config = dict(
    model='contrastive audio-text model',
    dataset='short read English sentences (LibriTTS-R)',
    embed_dim=384,
    encoder_depths=[1, 2, 1],
    encoder_bidirectional=True,
    text_encoder_causal=False,
    text_encoder_mlp_ratio=2,
    text_encoder_head_dim=64,
    text_encoder_fused_qkv=True,
    text_encoder_inner_norm=False,
    optimizer='muon',
    nesterov=True,
    adamw_lr_other_params=0.0017,
    epochs=11.3,
    warmup_steps=230,
)
Rows from block 5 of the audio encoder, named by matrix and row number. Each number is 50 + 12 x the weight over its row's rms, rounded and kept within 0 to 99. All counts start at 0.
# weight_ih_l0: GRU input weights (gates r, z, n stacked) (encoder.rnn.1.rnn.weight_ih_l0, 768x512), inputs 444-511
weight_ih_l0.568:65 54 78 43 54 47 52 57 52 52 63 62 60 70 64 57 41 50 59 52 49 51 53 16 54 51 53 53 57 55 55 44 36 52 55 45 49 44 50 49 33 57 32 38 55 49 36 71 49 45 53 35 48 39 71 32 50 55 44 37 62 43 52 66 42 53 58 49
weight_ih_l0.569:41 48 58 50 52 53 70 40 39 48 41 67 55 50 33 63 44 34 34 43 63 70 40 58 51 42 71 66 49 40 56 70 49 39 53 51 61 49 38 28 39 58 26 69 27 36 64 57 59 60 40 66 47 51 41 48 54 51 39 50 58 68 55 50 26 60 46 41
weight_ih_l0.570:45 56 47 48 48 57 61 56 37 43 59 45 22 46 62 64 64 62 41 41 35 59 39 61 76 44 30 55 55 44 47 67 43 41 43 35 52 50 49 48 48 47 38 61 41 58 49 57 50 49 58 71 92 68 56 73 68 40 34 61 71 56 51 40 50 49 39 44
weight_ih_l0.571:20 35 68 62 42 75 57 77 38 49 62 49 56 41 51 33 54 46 57 44 66 58 38 50 52 51 49 69 48 52 42 42 42 59 59 64 64 40 61 17 68 58 64 46 64 46 41 56 53 62 45 77 54 55 73 32 70 50 61 26 13 62 28 38 44 48 16 51
weight_ih_l0.572:55 44 54 64 59 60 49 66 47 57 56 57 50 37 51 75 43 65 50 73 52 54 53 44 50 45 28 42 49 50 48 57 69 33 47 40 39 40 39 75 30 49 46 28 29 45 62 51 35 45 54 60 64 73 51 44 65 45 45 58 71 46 68 31 50 52 48 38
weight_ih_l0.573:86 57 55 31 64 51 78 44 56 42 51 55 44 55 59 13 50 60 56 40 29 41 61 68 48 43 67 51 49 58 67 49 51 42 65 53 63 77 51 48 64 34 51 35 49 35 54 41 45 55 55 53 51 34 36 34 55 42 36 49 56 27 62 86 74 48 42 58
weight_ih_l0.574:40 66 31 53 54 54 51 59 47 44 25 65 59 69 50 35 57 45 40 55 56 67 54 55 48 55 55 30 60 43 43 57 52 66 42 48 55 40 26 39 43 56 39 33 55 47 36 36 46 77 38 36 62 30 55 41 62 48 66 28 41 47 68 48 32 38 80 56
weight_ih_l0.575:54 43 60 40 45 58 50 47 51 67 66 81 59 48 40 38 45 39 55 62 49 54 54 54 49 27 26 38 33 58 57 51 48 39 63 43 62 47 29 59 51 59 44 41 45 46 65 47 50 49 43 56 50 36 60 46 40 53 40 37 61 22 38 36 49 43 32 67
weight_ih_l0.576:38 39 43 62 74 42 44 61 60 50 40 58 58 35 60 56 46 58 49 46 58 69 41 53 43 66 38 59 62 41 51 62 46 55 65 50 38 44 31 62 42 49 37 48 55 47 52 44 55 66 61 65 68 31 60 54 45 55 46 41 72 69 56 61 43 63 49 45
weight_ih_l0.577:38 45 46 35 55 40 60 62 65 69 67 52 33 47 50 80 63 50 49 65 51 47 49 36 78 41 53 36 33 36 56 39 75 59 45 42 65 52 53 53 61 76 54 46 46 32 49 53 44 37 54 63 55 42 48 28 39 30 55 52 59 54 68 29 56 38 61 60
weight_ih_l0.578:43 39 40 61 40 36 49 73 54 52 48 28 44 47 27 47 40 48 67 38 52 57 36 56 61 50 32 69 56 53 36 47 51 32 47 56 52 37 35 53 70 51 52 65 50 55 43 34 44 58 39 36 57 61 53 50 46 26 38 21 39 55 46 42 32 40 58 60
weight_ih_l0.579:53 66 56 49 51 66 55 46 44 47 53 59 59 40 39 31 48 56 56 46 48 45 45 41 66 27 67 48 58 79 49 49 65 52 54 53 56 41 44 40 36 67 62 39 21 61 48 53 47 71 79 57 48 67 54 60 51 60 38 38 36 46 43 54 31 63 48 40
weight_ih_l0.580:67 66 50 60 35 69 48 41 43 58 61 60 39 54 47 55 59 38 55 41 61 55 56 71 52 58 54 46 57 47 51 48 75 46 60 36 47 40 62 52 62 34 64 59 73 61 49 55 34 56 36 54 66 49 63 58 42 60 61 49 57 38 73 53 49 42 45 47
weight_ih_l0.581:41 85 44 63 33 79 61 40 49 46 46 48 33 60 33 29 64 54 58 44 52 43 40 39 35 79 59 60 56 58 74 39 61 53 31 28 56 53 64 35 49 62 82 61 55 68 41 78 44 43 65 30 40 65 23 74 47 69 59 18 29 58 43 42 59 34 51 34
weight_ih_l0.582:45 55 35 39 68 43 55 56 48 58 50 50 72 57 60 41 44 52 39 76 43 50 63 47 68 68 44 60 50 57 57 39 46 60 59 26 32 48 62 60 45 56 56 52 41 44 76 31 67 54 44 63 29 27 29 36 45 35 52 45 51 61 59 23 60 62 40 54
weight_ih_l0.583:62 40 66 43 68 25 48 47 51 35 31 60 47 46 66 42 40 52 54 27 53 55 52 28 40 49 75 55 63 59 52 47 42 36 58 25 53 39 44 40 48 41 48 64 49 41 57 26 47 56 52 44 62 69 52 45 56 68 53 68 56 52 61 65 38 47 63 41
weight_ih_l0.584:51 37 43 57 46 42 48 55 67 60 80 47 33 43 40 47 59 58 52 61 46 35 55 54 56 47 52 22 46 37 28 59 59 70 39 42 48 61 46 45 74 47 55 40 46 49 75 49 63 54 40 55 25 45 58 30 43 66 43 54 55 35 50 62 75 35 51 74
weight_ih_l0.585:63 20 52 65 63 46 61 59 37 55 50 34 44 51 45 47 47 49 47 65 39 57 48 61 35 43 70 51 38 57 18 24 44 41 49 54 56 58 59 32 48 45 41 68 55 55 40 28 49 58 53 30 59 50 25 35 62 60 65 42 53 65 32 36 56 51 72 38
weight_ih_l0.586:47 54 38 62 45 71 43 54 52 50 54 49 70 36 45 59 48 39 62 36 45 48 63 49 57 46 48 58 62 49 60 66 43 45 71 44 48 63 52 52 74 73 59 51 69 62 51 41 51 51 63 40 53 50 62 71 61 40 35 37 66 44 52 39 39 45 68 20
weight_ih_l0.587:52 46 52 52 52 65 64 50 55 39 53 53 44 39 47 52 46 77 48 50 35 47 53 49 55 57 27 54 40 60 71 41 58 54 34 50 53 36 49 50 41 67 38 63 72 52 45 53 45 52 50 32 63 37 55 45 40 63 35 61 41 47 53 51 57 47 52 27
weight_ih_l0.588:43 28 42 64 52 59 45 52 59 41 44 39 59 56 56 65 62 71 47 38 41 50 53 48 23 58 55 58 67 46 64 44 55 38 49 43 55 60 57 79 48 48 27 67 54 48 61 32 66 64 51 49 31 43 39 44 54 66 39 69 51 65 67 33 54 35 25 58
weight_ih_l0.589:49 44 41 44 70 32 44 66 27 38 45 39 66 53 46 30 34 61 64 51 80 31 47 53 30 58 72 65 54 55 29 45 32 55 37 53 53 59 46 62 46 57 58 40 49 51 52 54 45 50 34 48 46 60 55 53 61 40 36 59 58 44 62 66 54 45 48 53
weight_ih_l0.590:44 55 68 44 27 32 72 48 42 45 38 68 47 73 47 38 32 51 43 56 64 65 54 69 41 36 24 70 52 41 24 44 15 43 54 53 61 62 33 59 67 58 55 77 49 39 42 42 54 42 53 43 70 39 50 48 40 53 61 44 25 62 43 63 70 55 56 47
weight_ih_l0.591:52 54 48 47 53 76 50 45 57 47 36 55 52 58 51 47 53 53 76 54 45 56 48 59 63 60 61 57 51 57 39 60 50 42 41 39 48 75 47 60 50 61 41 47 50 53 34 45 47 47 46 47 41 63 60 78 48 45 48 48 38 32 52 44 64 64 65 03
weight_ih_l0.592:39 32 43 27 43 18 51 42 68 35 44 29 42 31 60 62 52 42 43 65 45 43 37 45 67 54 72 49 54 65 50 64 34 44 49 39 39 53 51 71 34 69 58 28 50 38 50 61 56 37 49 35 47 52 73 47 70 63 53 70 46 57 52 60 45 48 32 59
weight_ih_l0.593:34 38 48 46 41 47 62 49 63 47 34 53 34 51 42 34 57 61 51 41 39 39 44 63 42 71 52 50 48 53 50 50 36 52 59 54 48 66 43 62 65 57 67 45 54 43 41 42 54 47 68 43 66 88 49 09 38 54 37 35 51 38 65 26 38 63 12 43
weight_ih_l0.594:55 61 47 49 53 53 67 65 63 32 31 59 45 33 45 66 53 45 45 48 51 48 31 72 57 60 31 51 19 69 55 33 24 28 49 55 47 78 51 61 41 39 63 68 47 48 27 58 79 44 54 85 37 49 49 54 37 46 62 49 57 70 40 71 47 50 30 40
weight_ih_l0.595:35 53 64 42 58 70 55 50 50 60 41 36 63 40 50 53 52 55 38 47 45 55 48 67 44 50 52 61 43 53 42 52 47 51 42 73 71 61 42 63 66 63 57 57 64 58 32 50 63 53 60 77 47 34 45 34 40 49 53 41 46 34 34 59 45 44 76 57
weight_ih_l0.596:57 48 44 50 52 63 51 49 43 54 50 44 56 45 55 59 58 47 44 42 49 38 54 62 38 43 45 65 76 66 45 43 66 32 68 66 63 24 40 59 45 84 47 38 64 44 67 71 39 50 74 33 50 56 58 45 51 53 56 69 54 59 49 74 42 49 45 51
weight_ih_l0.597:59 37 47 45 71 63 56 51 36 71 55 59 72 67 50 43 58 49 48 42 57 49 53 54 46 39 54 44 47 53 32 55 35 17 55 47 35 60 48 43 49 38 51 36 49 56 55 49 53 46 58 42 55 42 40 52 43 33 51 48 34 44 47 68 71 37 27 54
weight_ih_l0.598:66 50 67 70 39 38 54 56 54 40 60 48 63 53 59 48 32 70 47 52 53 63 57 56 57 52 52 56 57 54 35 56 46 60 65 44 43 59 47 72 41 46 46 69 20 62 43 36 46 56 32 39 26 59 67 36 48 62 37 52 42 50 51 46 49 44 42 34
weight_ih_l0.599:63 49 44 52 56 55 38 55 48 35 18 65 65 59 59 70 49 62 41 53 57 56 62 58 69 34 38 51 51 40 43 62 50 51 46 71 60 55 39 76 53 56 31 52 47 51 73 58 42 52 51 43 53 66 49 63 45 45 74 60 55 54 68 48 70 33 50 62
weight_ih_l0.600:59 24 27 56 51 29 53 38 54 38 61 44 53 37 69 31 48 55 46 48 50 51 37 58 61 56 60 38 63 59 31 51 45 27 34 53 56 34 54 46 38 59 31 52 34 37 53 45 60 58 45 42 65 40 50 58 77 61 25 44 59 41 35 67 53 50 68 51
weight_ih_l0.601:48 60 71 58 54 58 42 56 49 41 64 51 64 51 62 59 66 39 51 66 65 39 32 49 52 39 44 81 40 59 42 56 43 54 62 59 66 32 39 58 46 43 41 44 51 53 39 54 69 43 71 73 69 45 42 36 46 30 72 51 81 64 55 50 46 71 50 68
weight_ih_l0.602:63 54 48 50 36 42 44 38 55 75 54 13 51 41 64 41 32 62 57 48 45 63 70 45 49 52 40 38 48 58 25 47 53 58 67 56 37 47 55 24 54 57 56 47 56 40 49 51 64 45 23 47 51 55 39 41 47 42 52 38 51 45 49 40 47 54 57 38
weight_ih_l0.603:41 26 54 68 21 41 54 56 51 62 38 47 60 54 43 57 38 39 72 51 66 52 56 48 36 37 45 56 55 55 52 68 77 40 51 65 50 52 36 59 66 31 30 72 32 50 64 36 52 38 41 23 21 66 52 33 43 15 37 65 36 54 61 60 52 70 41 55
weight_ih_l0.604:40 33 36 58 48 65 53 50 65 45 43 77 50 52 54 59 50 50 53 62 63 38 40 65 50 75 60 41 51 37 42 36 59 47 44 44 63 55 59 41 59 53 45 71 31 58 47 44 45 46 53 32 60 74 57 56 49 42 42 32 58 48 44 57 36 53 48 36
weight_ih_l0.605:48 55 23 39 42 58 47 49 55 32 71 56 46 41 54 55 46 58 56 35 50 32 36 38 40 36 40 38 68 69 48 62 29 47 50 57 66 19 60 61 56 46 56 62 54 64 52 34 50 44 62 60 47 76 24 32 55 75 47 50 64 54 53 70 50 41 53 53
weight_ih_l0.606:70 35 53 59 37 16 43 56 33 40 50 47 48 57 55 33 54 46 52 45 71 74 38 66 46 49 37 50 54 40 43 39 55 46 30 40 77 43 49 37 64 59 48 39 56 52 65 56 66 19 51 56 40 53 46 35 53 54 49 36 62 51 53 66 68 65 46 59
weight_ih_l0.607:55 58 39 53 65 57 44 50 65 70 58 40 52 41 56 40 59 71 61 28 59 43 45 53 61 56 23 33 27 52 68 32 50 40 61 64 57 49 56 56 75 40 45 42 43 46 71 65 52 34 37 46 34 58 52 60 60 41 34 69 33 39 53 54 57 51 33 45
weight_ih_l0.608:56 49 56 62 61 36 49 48 48 42 42 74 58 49 28 37 53 62 45 66 38 44 46 42 46 60 63 50 31 53 53 37 45 53 53 62 37 62 52 37 36 58 50 42 54 42 53 64 47 40 68 31 47 33 46 38 40 58 64 24 64 61 46 61 36 40 67 37
weight_ih_l0.609:69 31 48 55 46 41 58 61 65 45 40 63 62 55 40 65 46 33 55 58 77 50 42 66 40 45 42 42 56 46 61 49 42 25 41 49 49 70 54 53 42 56 50 48 47 38 62 54 52 64 31 51 40 71 55 51 41 55 30 45 47 42 40 41 66 45 65 31
weight_ih_l0.610:50 71 70 57 46 54 70 24 51 47 42 45 42 55 46 67 37 45 40 21 40 43 47 57 49 58 48 69 71 65 59 47 43 62 37 53 51 38 49 37 30 48 67 49 68 48 42 72 43 38 27 47 45 56 57 34 54 47 59 42 54 44 54 54 48 41 46 65
weight_ih_l0.611:50 56 67 56 47 60 42 40 40 47 46 46 58 51 44 39 54 38 44 47 49 52 71 56 69 66 64 64 43 46 76 59 80 46 45 52 55 46 54 62 56 33 52 58 44 37 48 63 63 70 60 51 45 75 63 29 56 41 56 56 63 42 44 66 72 38 51 32
weight_ih_l0.612:41 35 62 30 56 61 48 44 46 54 35 36 60 58 64 80 39 58 45 67 48 63 42 46 55 53 43 55 59 26 54 71 56 46 65 48 53 51 65 55 41 45 59 46 40 52 54 50 65 51 67 53 73 60 51 55 61 46 48 54 38 56 37 39 28 28 57 36
weight_ih_l0.613:71 86 45 64 68 56 22 61 40 47 40 51 47 59 58 33 67 28 32 57 54 42 30 31 47 43 59 68 53 55 31 46 47 23 48 53 54 44 40 38 23 41 37 60 58 75 33 59 39 70 49 67 34 22 50 70 56 35 67 41 41 52 55 91 40 62 37 34
weight_ih_l0.614:16 23 53 51 64 53 53 46 46 53 65 39 47 49 45 40 61 48 57 75 64 55 35 60 43 45 57 33 58 50 51 44 49 43 59 62 31 39 57 31 58 42 65 21 58 36 60 57 44 22 47 53 16 50 54 59 67 46 46 57 53 44 42 59 53 61 41 58
weight_ih_l0.615:45 41 55 70 48 84 62 59 48 60 63 35 35 55 30 46 57 65 41 46 71 55 47 61 38 44 40 53 47 31 51 52 56 65 48 61 55 53 48 39 51 39 49 48 48 49 51 47 49 40 59 51 62 51 35 61 33 69 51 71 70 26 60 35 51 54 48 53
weight_ih_l0.616:66 40 66 51 55 74 58 63 50 60 48 61 66 40 65 40 48 43 43 54 55 31 29 53 55 71 48 51 58 40 59 46 37 73 49 28 47 52 17 31 50 44 58 59 34 49 64 59 26 55 57 48 43 72 62 37 36 57 36 43 40 62 67 56 46 28 36 55
weight_ih_l0.617:59 54 21 63 43 31 69 54 27 63 40 48 64 52 78 44 60 50 47 33 59 37 66 29 45 26 48 41 48 46 34 47 36 72 36 46 51 35 49 45 37 51 59 38 52 39 46 71 37 45 32 12 33 60 45 51 43 49 55 52 18 88 45 44 51 36 41 60
weight_ih_l0.618:34 73 68 48 38 39 54 39 46 54 69 49 46 57 60 63 63 53 55 05 36 61 63 49 73 41 70 67 36 38 42 24 52 48 46 51 54 45 36 36 46 52 56 37 28 61 27 61 40 58 38 24 57 30 47 43 57 53 46 53 55 39 67 54 46 40 70 66
weight_ih_l0.619:45 47 39 53 63 32 59 61 44 19 45 39 32 71 73 43 22 30 47 31 56 68 26 59 45 60 71 30 50 40 17 36 33 47 35 58 61 47 47 37 51 57 56 20 68 58 57 68 53 60 38 28 34 47 47 59 53 62 44 65 45 55 36 49 55 61 53 62
weight_ih_l0.620:68 42 57 13 85 41 44 44 56 42 68 57 71 41 68 47 56 69 54 48 60 74 31 30 45 42 44 76 49 40 32 28 64 46 26 28 57 50 46 54 33 42 50 51 48 40 51 61 56 47 56 53 49 53 54 52 55 62 46 51 14 47 47 74 47 38 51 60
weight_ih_l0.621:42 62 65 38 54 33 44 67 43 60 33 53 37 44 61 57 68 59 38 44 52 67 38 54 52 52 59 54 53 45 58 65 59 56 53 62 68 30 46 25 44 46 62 50 46 54 27 47 56 47 34 42 34 78 67 46 46 40 53 69 45 47 50 43 57 53 34 30
weight_ih_l0.622:51 50 60 43 33 33 60 57 64 59 43 21 66 51 71 67 51 60 65 81 66 37 41 64 88 17 45 53 61 60 73 38 58 36 31 63 31 48 40 45 49 60 60 26 29 52 39 40 40 56 07 74 51 46 49 55 61 30 34 49 35 48 58 60 71 60 74 32
weight_ih_l0.623:70 77 60 41 22 56 49 47 65 50 37 46 46 36 37 51 49 28 34 49 66 47 64 53 77 49 42 41 51 24 44 54 59 40 40 54 49 70 55 46 62 47 52 54 38 66 39 44 57 30 40 67 39 89 57 66 40 49 53 47 45 29 59 50 41 56 53 56
weight_ih_l0.624:48 49 51 22 52 72 32 49 56 63 42 72 44 58 63 28 33 59 48 41 56 44 42 52 69 43 34 44 45 64 29 41 53 67 44 38 49 36 56 61 51 79 47 47 64 48 46 71 66 22 72 64 28 51 46 55 59 43 46 57 52 49 50 73 58 80 34 52
weight_ih_l0.625:83 51 51 58 56 36 70 37 41 57 32 56 38 39 42 64 59 73 56 71 55 15 57 59 59 70 36 52 45 38 57 32 62 44 37 57 58 38 49 53 40 52 49 72 73 62 59 39 39 50 51 45 30 42 51 63 71 48 67 67 68 42 45 64 53 48 54 44
weight_ih_l0.626:58 33 70 42 37 23 33 39 56 55 42 58 51 43 63 49 35 57 49 49 40 61 46 40 47 49 47 34 37 69 46 45 30 43 18 53 34 40 57 65 61 59 49 26 41 46 73 57 53 51 61 82 48 50 46 27 72 38 43 44 53 55 55 56 44 60 54 37
weight_ih_l0.627:54 58 45 35 46 42 48 50 57 60 50 46 40 55 51 57 50 41 46 46 53 72 78 47 44 61 59 53 44 41 43 45 58 59 48 46 48 68 75 49 53 49 57 59 38 49 57 53 47 58 55 64 21 47 64 47 54 41 39 22 75 68 54 45 37 52 32 58
weight_ih_l0.628:30 59 39 51 55 36 50 37 45 64 65 47 67 32 70 57 76 51 69 48 46 56 51 58 43 43 56 37 30 54 48 43 51 41 67 46 42 49 53 50 48 38 62 32 50 60 63 47 57 45 00 49 39 40 41 73 54 35 41 59 57 48 49 30 65 47 50 66
weight_ih_l0.629:46 38 31 66 46 45 57 43 52 53 31 47 50 52 61 44 42 44 59 52 51 41 45 51 66 30 55 40 65 64 63 51 46 61 45 62 59 53 51 34 55 43 58 51 54 60 47 54 36 46 59 28 65 64 41 53 57 31 53 55 59 37 49 41 63 66 43 43
weight_ih_l0.630:39 52 59 56 36 48 57 52 68 46 28 43 62 51 47 28 47 47 61 42 41 47 50 53 42 30 46 59 45 59 67 57 61 62 56 46 47 48 74 51 37 38 40 58 66 45 53 76 47 42 52 52 59 45 55 57 33 42 60 53 41 56 35 35 34 64 37 56
weight_ih_l0.631:38 37 60 40 45 21 61 70 55 39 42 48 54 41 37 36 54 42 39 37 53 28 53 58 51 36 28 37 28 61 48 46 48 40 41 44 58 21 51 40 78 56 61 70 58 37 66 21 47 63 57 34 44 41 57 42 59 63 69 52 35 58 39 48 79 50 53 29
weight_ih_l0.632:45 47 61 63 62 52 58 61 60 37 39 37 24 57 37 44 70 50 58 60 35 40 45 72 52 29 65 51 46 57 48 44 60 44 72 46 55 66 39 47 64 50 45 45 61 62 51 35 63 57 45 56 17 41 65 60 29 57 62 38 45 56 23 24 29 31 52 29
weight_ih_l0.633:18 43 44 59 36 71 44 43 65 85 58 56 72 48 41 52 42 42 51 45 44 26 38 61 37 64 52 31 39 40 62 26 55 39 49 39 58 79 45 56 36 37 51 51 32 55 45 50 41 39 53 74 35 53 49 45 46 44 29 53 58 43 62 64 48 66 38 67
weight_ih_l0.634:36 69 59 40 62 40 48 51 72 66 42 33 73 69 44 64 55 43 63 37 69 44 61 62 56 62 41 39 42 52 60 53 49 53 54 51 53 34 47 38 51 56 62 36 53 61 57 50 65 50 43 29 37 41 59 41 45 64 40 40 55 39 33 51 56 26 75 51
weight_ih_l0.635:35 48 50 50 36 79 44 44 71 28 51 57 31 21 44 51 50 64 53 38 55 57 42 48 53 66 56 50 80 54 57 50 51 56 51 72 44 53 63 37 40 60 25 71 26 38 56 62 46 30 55 48 51 40 52 43 46 52 52 51 61 41 54 79 41 47 63 56
weight_ih_l0.636:27 33 47 58 46 47 44 63 52 40 32 68 17 60 51 47 58 64 59 30 57 56 44 56 56 52 42 44 50 75 51 56 70 67 54 67 48 37 56 52 46 42 48 53 66 63 61 51 61 52 33 39 68 73 42 75 49 32 44 57 33 66 52 50 32 45 57 37
weight_ih_l0.637:50 37 45 40 63 50 39 51 42 43 40 45 62 52 62 25 56 59 33 58 53 51 55 60 58 68 32 59 38 47 27 48 48 68 40 46 33 68 59 50 54 49 25 65 78 42 46 32 34 53 67 46 30 54 34 48 41 64 47 49 66 54 49 65 29 52 49 64
weight_ih_l0.638:66 45 36 65 45 31 42 54 24 58 51 52 82 67 56 32 57 76 64 51 40 39 58 39 46 47 43 39 42 47 31 39 53 57 61 43 50 67 37 42 37 39 36 56 78 51 41 40 56 51 56 45 67 48 62 52 40 58 63 44 42 48 59 52 39 53 25 55
weight_ih_l0.639:54 37 49 48 43 24 38 64 56 56 32 52 66 59 46 81 50 51 58 38 64 72 60 58 58 54 41 63 68 38 51 53 58 61 45 48 63 50 50 32 53 49 59 33 40 60 56 42 59 54 45 32 36 32 45 64 69 67 59 68 71 36 47 33 64 49 65 39
weight_ih_l0.640:49 26 67 52 37 45 42 47 56 33 54 28 51 50 40 40 56 49 44 48 45 59 63 52 49 31 49 53 43 28 36 30 44 61 57 53 37 80 43 66 55 59 49 60 41 39 30 83 55 65 49 37 32 52 57 19 52 61 42 33 57 48 70 48 44 57 37 58
weight_ih_l0.641:82 55 67 42 73 31 32 42 54 39 44 60 34 47 49 84 61 43 37 51 50 55 47 43 64 30 50 51 35 45 58 64 55 61 40 48 51 49 58 62 42 46 53 41 36 43 49 74 52 58 30 40 40 47 38 40 52 50 66 46 27 48 47 50 48 59 47 62
weight_ih_l0.642:35 51 47 34 50 40 50 51 44 50 47 52 55 44 33 51 41 24 55 41 69 38 30 46 51 68 57 57 62 41 46 44 25 60 52 49 43 61 45 47 46 42 64 38 39 45 71 66 34 52 58 37 43 54 65 47 61 67 54 63 29 69 54 36 51 47 53 44
weight_ih_l0.643:43 42 52 61 24 10 40 31 47 63 59 53 41 40 41 55 48 23 50 41 70 52 45 60 63 44 58 58 61 51 35 47 46 70 62 68 57 47 42 34 73 53 50 50 51 62 51 59 45 31 41 48 42 70 45 42 33 58 68 37 42 52 41 38 29 45 36 44
weight_ih_l0.644:59 41 62 49 55 38 55 45 34 43 45 38 56 50 52 37 50 65 44 51 36 25 73 47 31 81 67 48 51 55 51 35 50 55 70 45 47 30 48 70 71 73 51 43 41 35 47 49 69 40 54 46 47 38 54 58 23 53 48 58 35 45 34 62 51 44 63 51
weight_ih_l0.645:71 16 45 46 41 39 64 49 45 49 41 59 41 70 37 42 49 43 52 79 44 52 52 73 47 60 61 53 35 41 52 32 39 38 59 81 46 43 65 41 58 49 53 41 33 62 26 42 72 30 60 58 57 63 48 74 63 52 61 62 50 59 50 39 38 40 72 17
weight_ih_l0.646:62 34 70 62 35 47 52 62 58 47 37 59 62 35 57 44 38 65 41 28 51 58 51 60 55 43 38 64 53 32 55 47 59 55 42 47 68 51 50 37 49 38 49 69 55 42 59 37 37 51 53 62 64 42 64 75 39 45 50 48 63 20 52 39 35 69 56 36
weight_ih_l0.647:29 41 37 67 32 60 37 60 65 39 49 56 58 56 43 56 60 55 63 58 59 51 56 47 56 54 51 56 48 55 66 55 30 54 50 60 71 35 45 48 48 79 37 30 40 27 47 39 48 44 48 27 42 57 47 49 62 49 48 54 60 37 48 58 66 57 49 45
weight_ih_l0.648:45 56 56 33 58 55 37 48 71 37 57 22 49 36 53 60 44 82 46 67 39 55 34 56 37 61 49 51 35 48 49 44 40 58 49 51 41 57 62 49 49 53 35 68 38 62 48 39 52 56 55 58 55 35 32 48 58 46 53 58 42 44 53 66 56 35 35 39
weight_ih_l0.649:36 29 62 59 28 13 59 48 51 48 38 49 21 53 39 39 43 67 34 73 37 60 46 42 55 58 46 54 54 31 34 55 47 72 69 21 67 43 52 58 43 57 53 61 56 47 49 69 37 65 47 48 41 37 31 52 75 71 43 52 52 28 28 31 71 39 68 64
weight_ih_l0.650:49 44 49 70 52 57 50 36 38 44 39 54 44 51 35 29 26 90 54 37 46 63 49 45 55 38 68 46 63 55 53 48 37 53 56 46 57 68 64 47 45 48 44 51 64 47 47 49 73 49 27 62 39 66 47 48 46 37 62 43 45 48 48 48 60 51 37 61
weight_ih_l0.651:65 50 59 40 83 64 53 49 56 34 55 45 40 35 54 32 48 44 41 33 20 63 32 58 40 29 64 51 70 66 64 38 42 48 55 43 49 32 42 39 42 48 45 37 52 38 38 71 53 57 52 39 43 65 51 40 50 43 58 22 49 58 45 56 40 36 61 41
weight_ih_l0.652:54 59 36 62 51 43 52 49 31 55 38 50 46 59 53 49 54 36 32 55 75 56 65 67 34 50 52 53 36 47 61 59 66 43 35 57 57 60 33 60 44 53 58 64 78 44 31 37 47 74 71 29 43 65 43 53 59 45 58 25 40 45 36 45 65 70 54 39
weight_ih_l0.653:52 61 50 55 32 52 49 47 38 56 60 48 44 52 48 63 50 51 45 60 46 55 45 45 63 39 45 47 54 52 44 37 50 61 47 63 41 55 38 74 53 72 60 38 31 41 63 59 53 44 39 72 30 76 42 68 57 29 50 30 30 49 51 68 24 44 40 41
weight_ih_l0.654:27 60 63 61 50 39 64 47 34 70 53 52 45 32 49 58 65 46 40 38 28 60 47 67 63 45 71 33 63 50 50 62 54 56 55 48 39 47 51 38 36 45 51 23 41 49 38 23 50 39 58 55 51 57 55 56 39 31 46 45 40 53 65 52 48 66 43 33
weight_ih_l0.655:69 53 42 35 61 66 38 61 63 63 65 61 64 66 55 57 73 66 73 66 53 47 42 50 36 57 54 43 49 56 64 54 42 40 61 43 50 47 47 61 46 46 28 17 68 44 42 40 26 49 35 51 46 31 39 53 43 56 43 70 39 43 40 46 51 53 16 41
weight_ih_l0.656:31 62 55 56 39 56 55 58 67 34 69 51 32 57 57 55 47 42 57 48 44 68 41 53 67 46 60 45 50 58 53 43 63 33 50 54 59 60 69 63 49 51 51 42 38 45 52 50 62 42 33 52 38 47 49 70 69 52 42 53 70 37 63 46 46 43 65 48
weight_ih_l0.657:64 37 63 49 43 47 49 69 48 53 46 09 25 49 60 32 39 52 32 57 43 69 42 62 46 61 49 48 34 30 54 43 50 67 49 42 62 60 32 55 36 69 60 51 53 38 29 51 73 23 50 51 51 38 53 41 69 57 55 42 19 59 45 55 53 41 71 32
weight_ih_l0.658:37 53 65 53 46 42 64 63 66 51 47 56 72 46 45 64 31 32 69 28 57 69 45 47 58 31 53 51 68 69 30 39 41 58 48 32 61 40 58 56 39 42 55 73 34 73 55 18 39 44 28 51 62 45 74 76 53 29 52 53 34 62 54 38 53 42 31 54
weight_ih_l0.659:53 71 51 79 59 42 51 77 62 59 52 68 40 50 31 66 24 57 60 42 45 37 56 34 41 37 51 45 37 32 47 64 34 81 48 47 46 43 54 42 55 39 32 47 44 50 57 46 59 29 57 49 60 32 48 42 60 55 53 35 34 59 37 50 64 40 42 28
weight_ih_l0.660:64 51 36 49 54 50 46 72 51 34 46 38 52 61 42 44 58 64 34 25 32 63 40 33 54 62 56 49 56 59 28 73 57 25 39 65 57 58 56 42 46 55 43 92 48 63 53 41 75 41 61 67 41 41 54 38 59 51 50 60 56 58 27 39 43 41 70 22
weight_ih_l0.661:50 39 45 38 82 49 53 58 48 46 59 57 66 29 53 67 38 50 31 43 51 61 46 66 59 99 30 47 54 29 73 55 40 51 64 43 54 59 36 55 69 56 49 41 42 38 55 52 35 43 42 49 49 59 47 49 66 66 56 46 52 34 46 72 57 39 76 59
weight_ih_l0.662:56 30 53 34 27 39 38 75 26 20 49 56 47 67 52 34 68 48 51 59 58 64 51 58 59 63 74 30 56 56 19 45 48 65 69 54 60 58 56 57 42 45 37 72 61 52 41 44 27 49 46 52 55 52 28 65 43 73 63 47 42 63 57 38 45 44 75 58
weight_ih_l0.663:37 51 30 30 67 43 55 45 61 33 41 44 51 30 41 68 66 54 36 52 62 40 54 54 69 81 59 27 52 55 70 48 56 46 31 71 36 39 39 52 34 44 42 44 50 61 60 43 27 52 34 56 43 63 43 60 65 61 44 59 57 40 39 61 40 49 83 56
weight_ih_l0.664:66 53 28 49 52 87 43 52 62 35 46 35 69 33 60 57 27 46 65 53 31 48 55 49 35 66 52 47 51 54 69 42 48 41 43 49 54 59 49 71 53 55 49 43 44 54 37 54 74 41 54 62 40 60 52 60 50 24 40 54 19 46 46 24 59 51 27 17
weight_ih_l0.665:74 42 62 36 65 41 44 57 60 37 64 61 63 82 64 76 46 84 58 56 48 45 67 53 44 39 53 66 69 32 41 26 51 47 42 27 41 51 53 53 61 75 38 64 36 53 48 57 33 52 50 22 65 51 59 51 65 53 55 60 43 50 53 52 56 42 59 47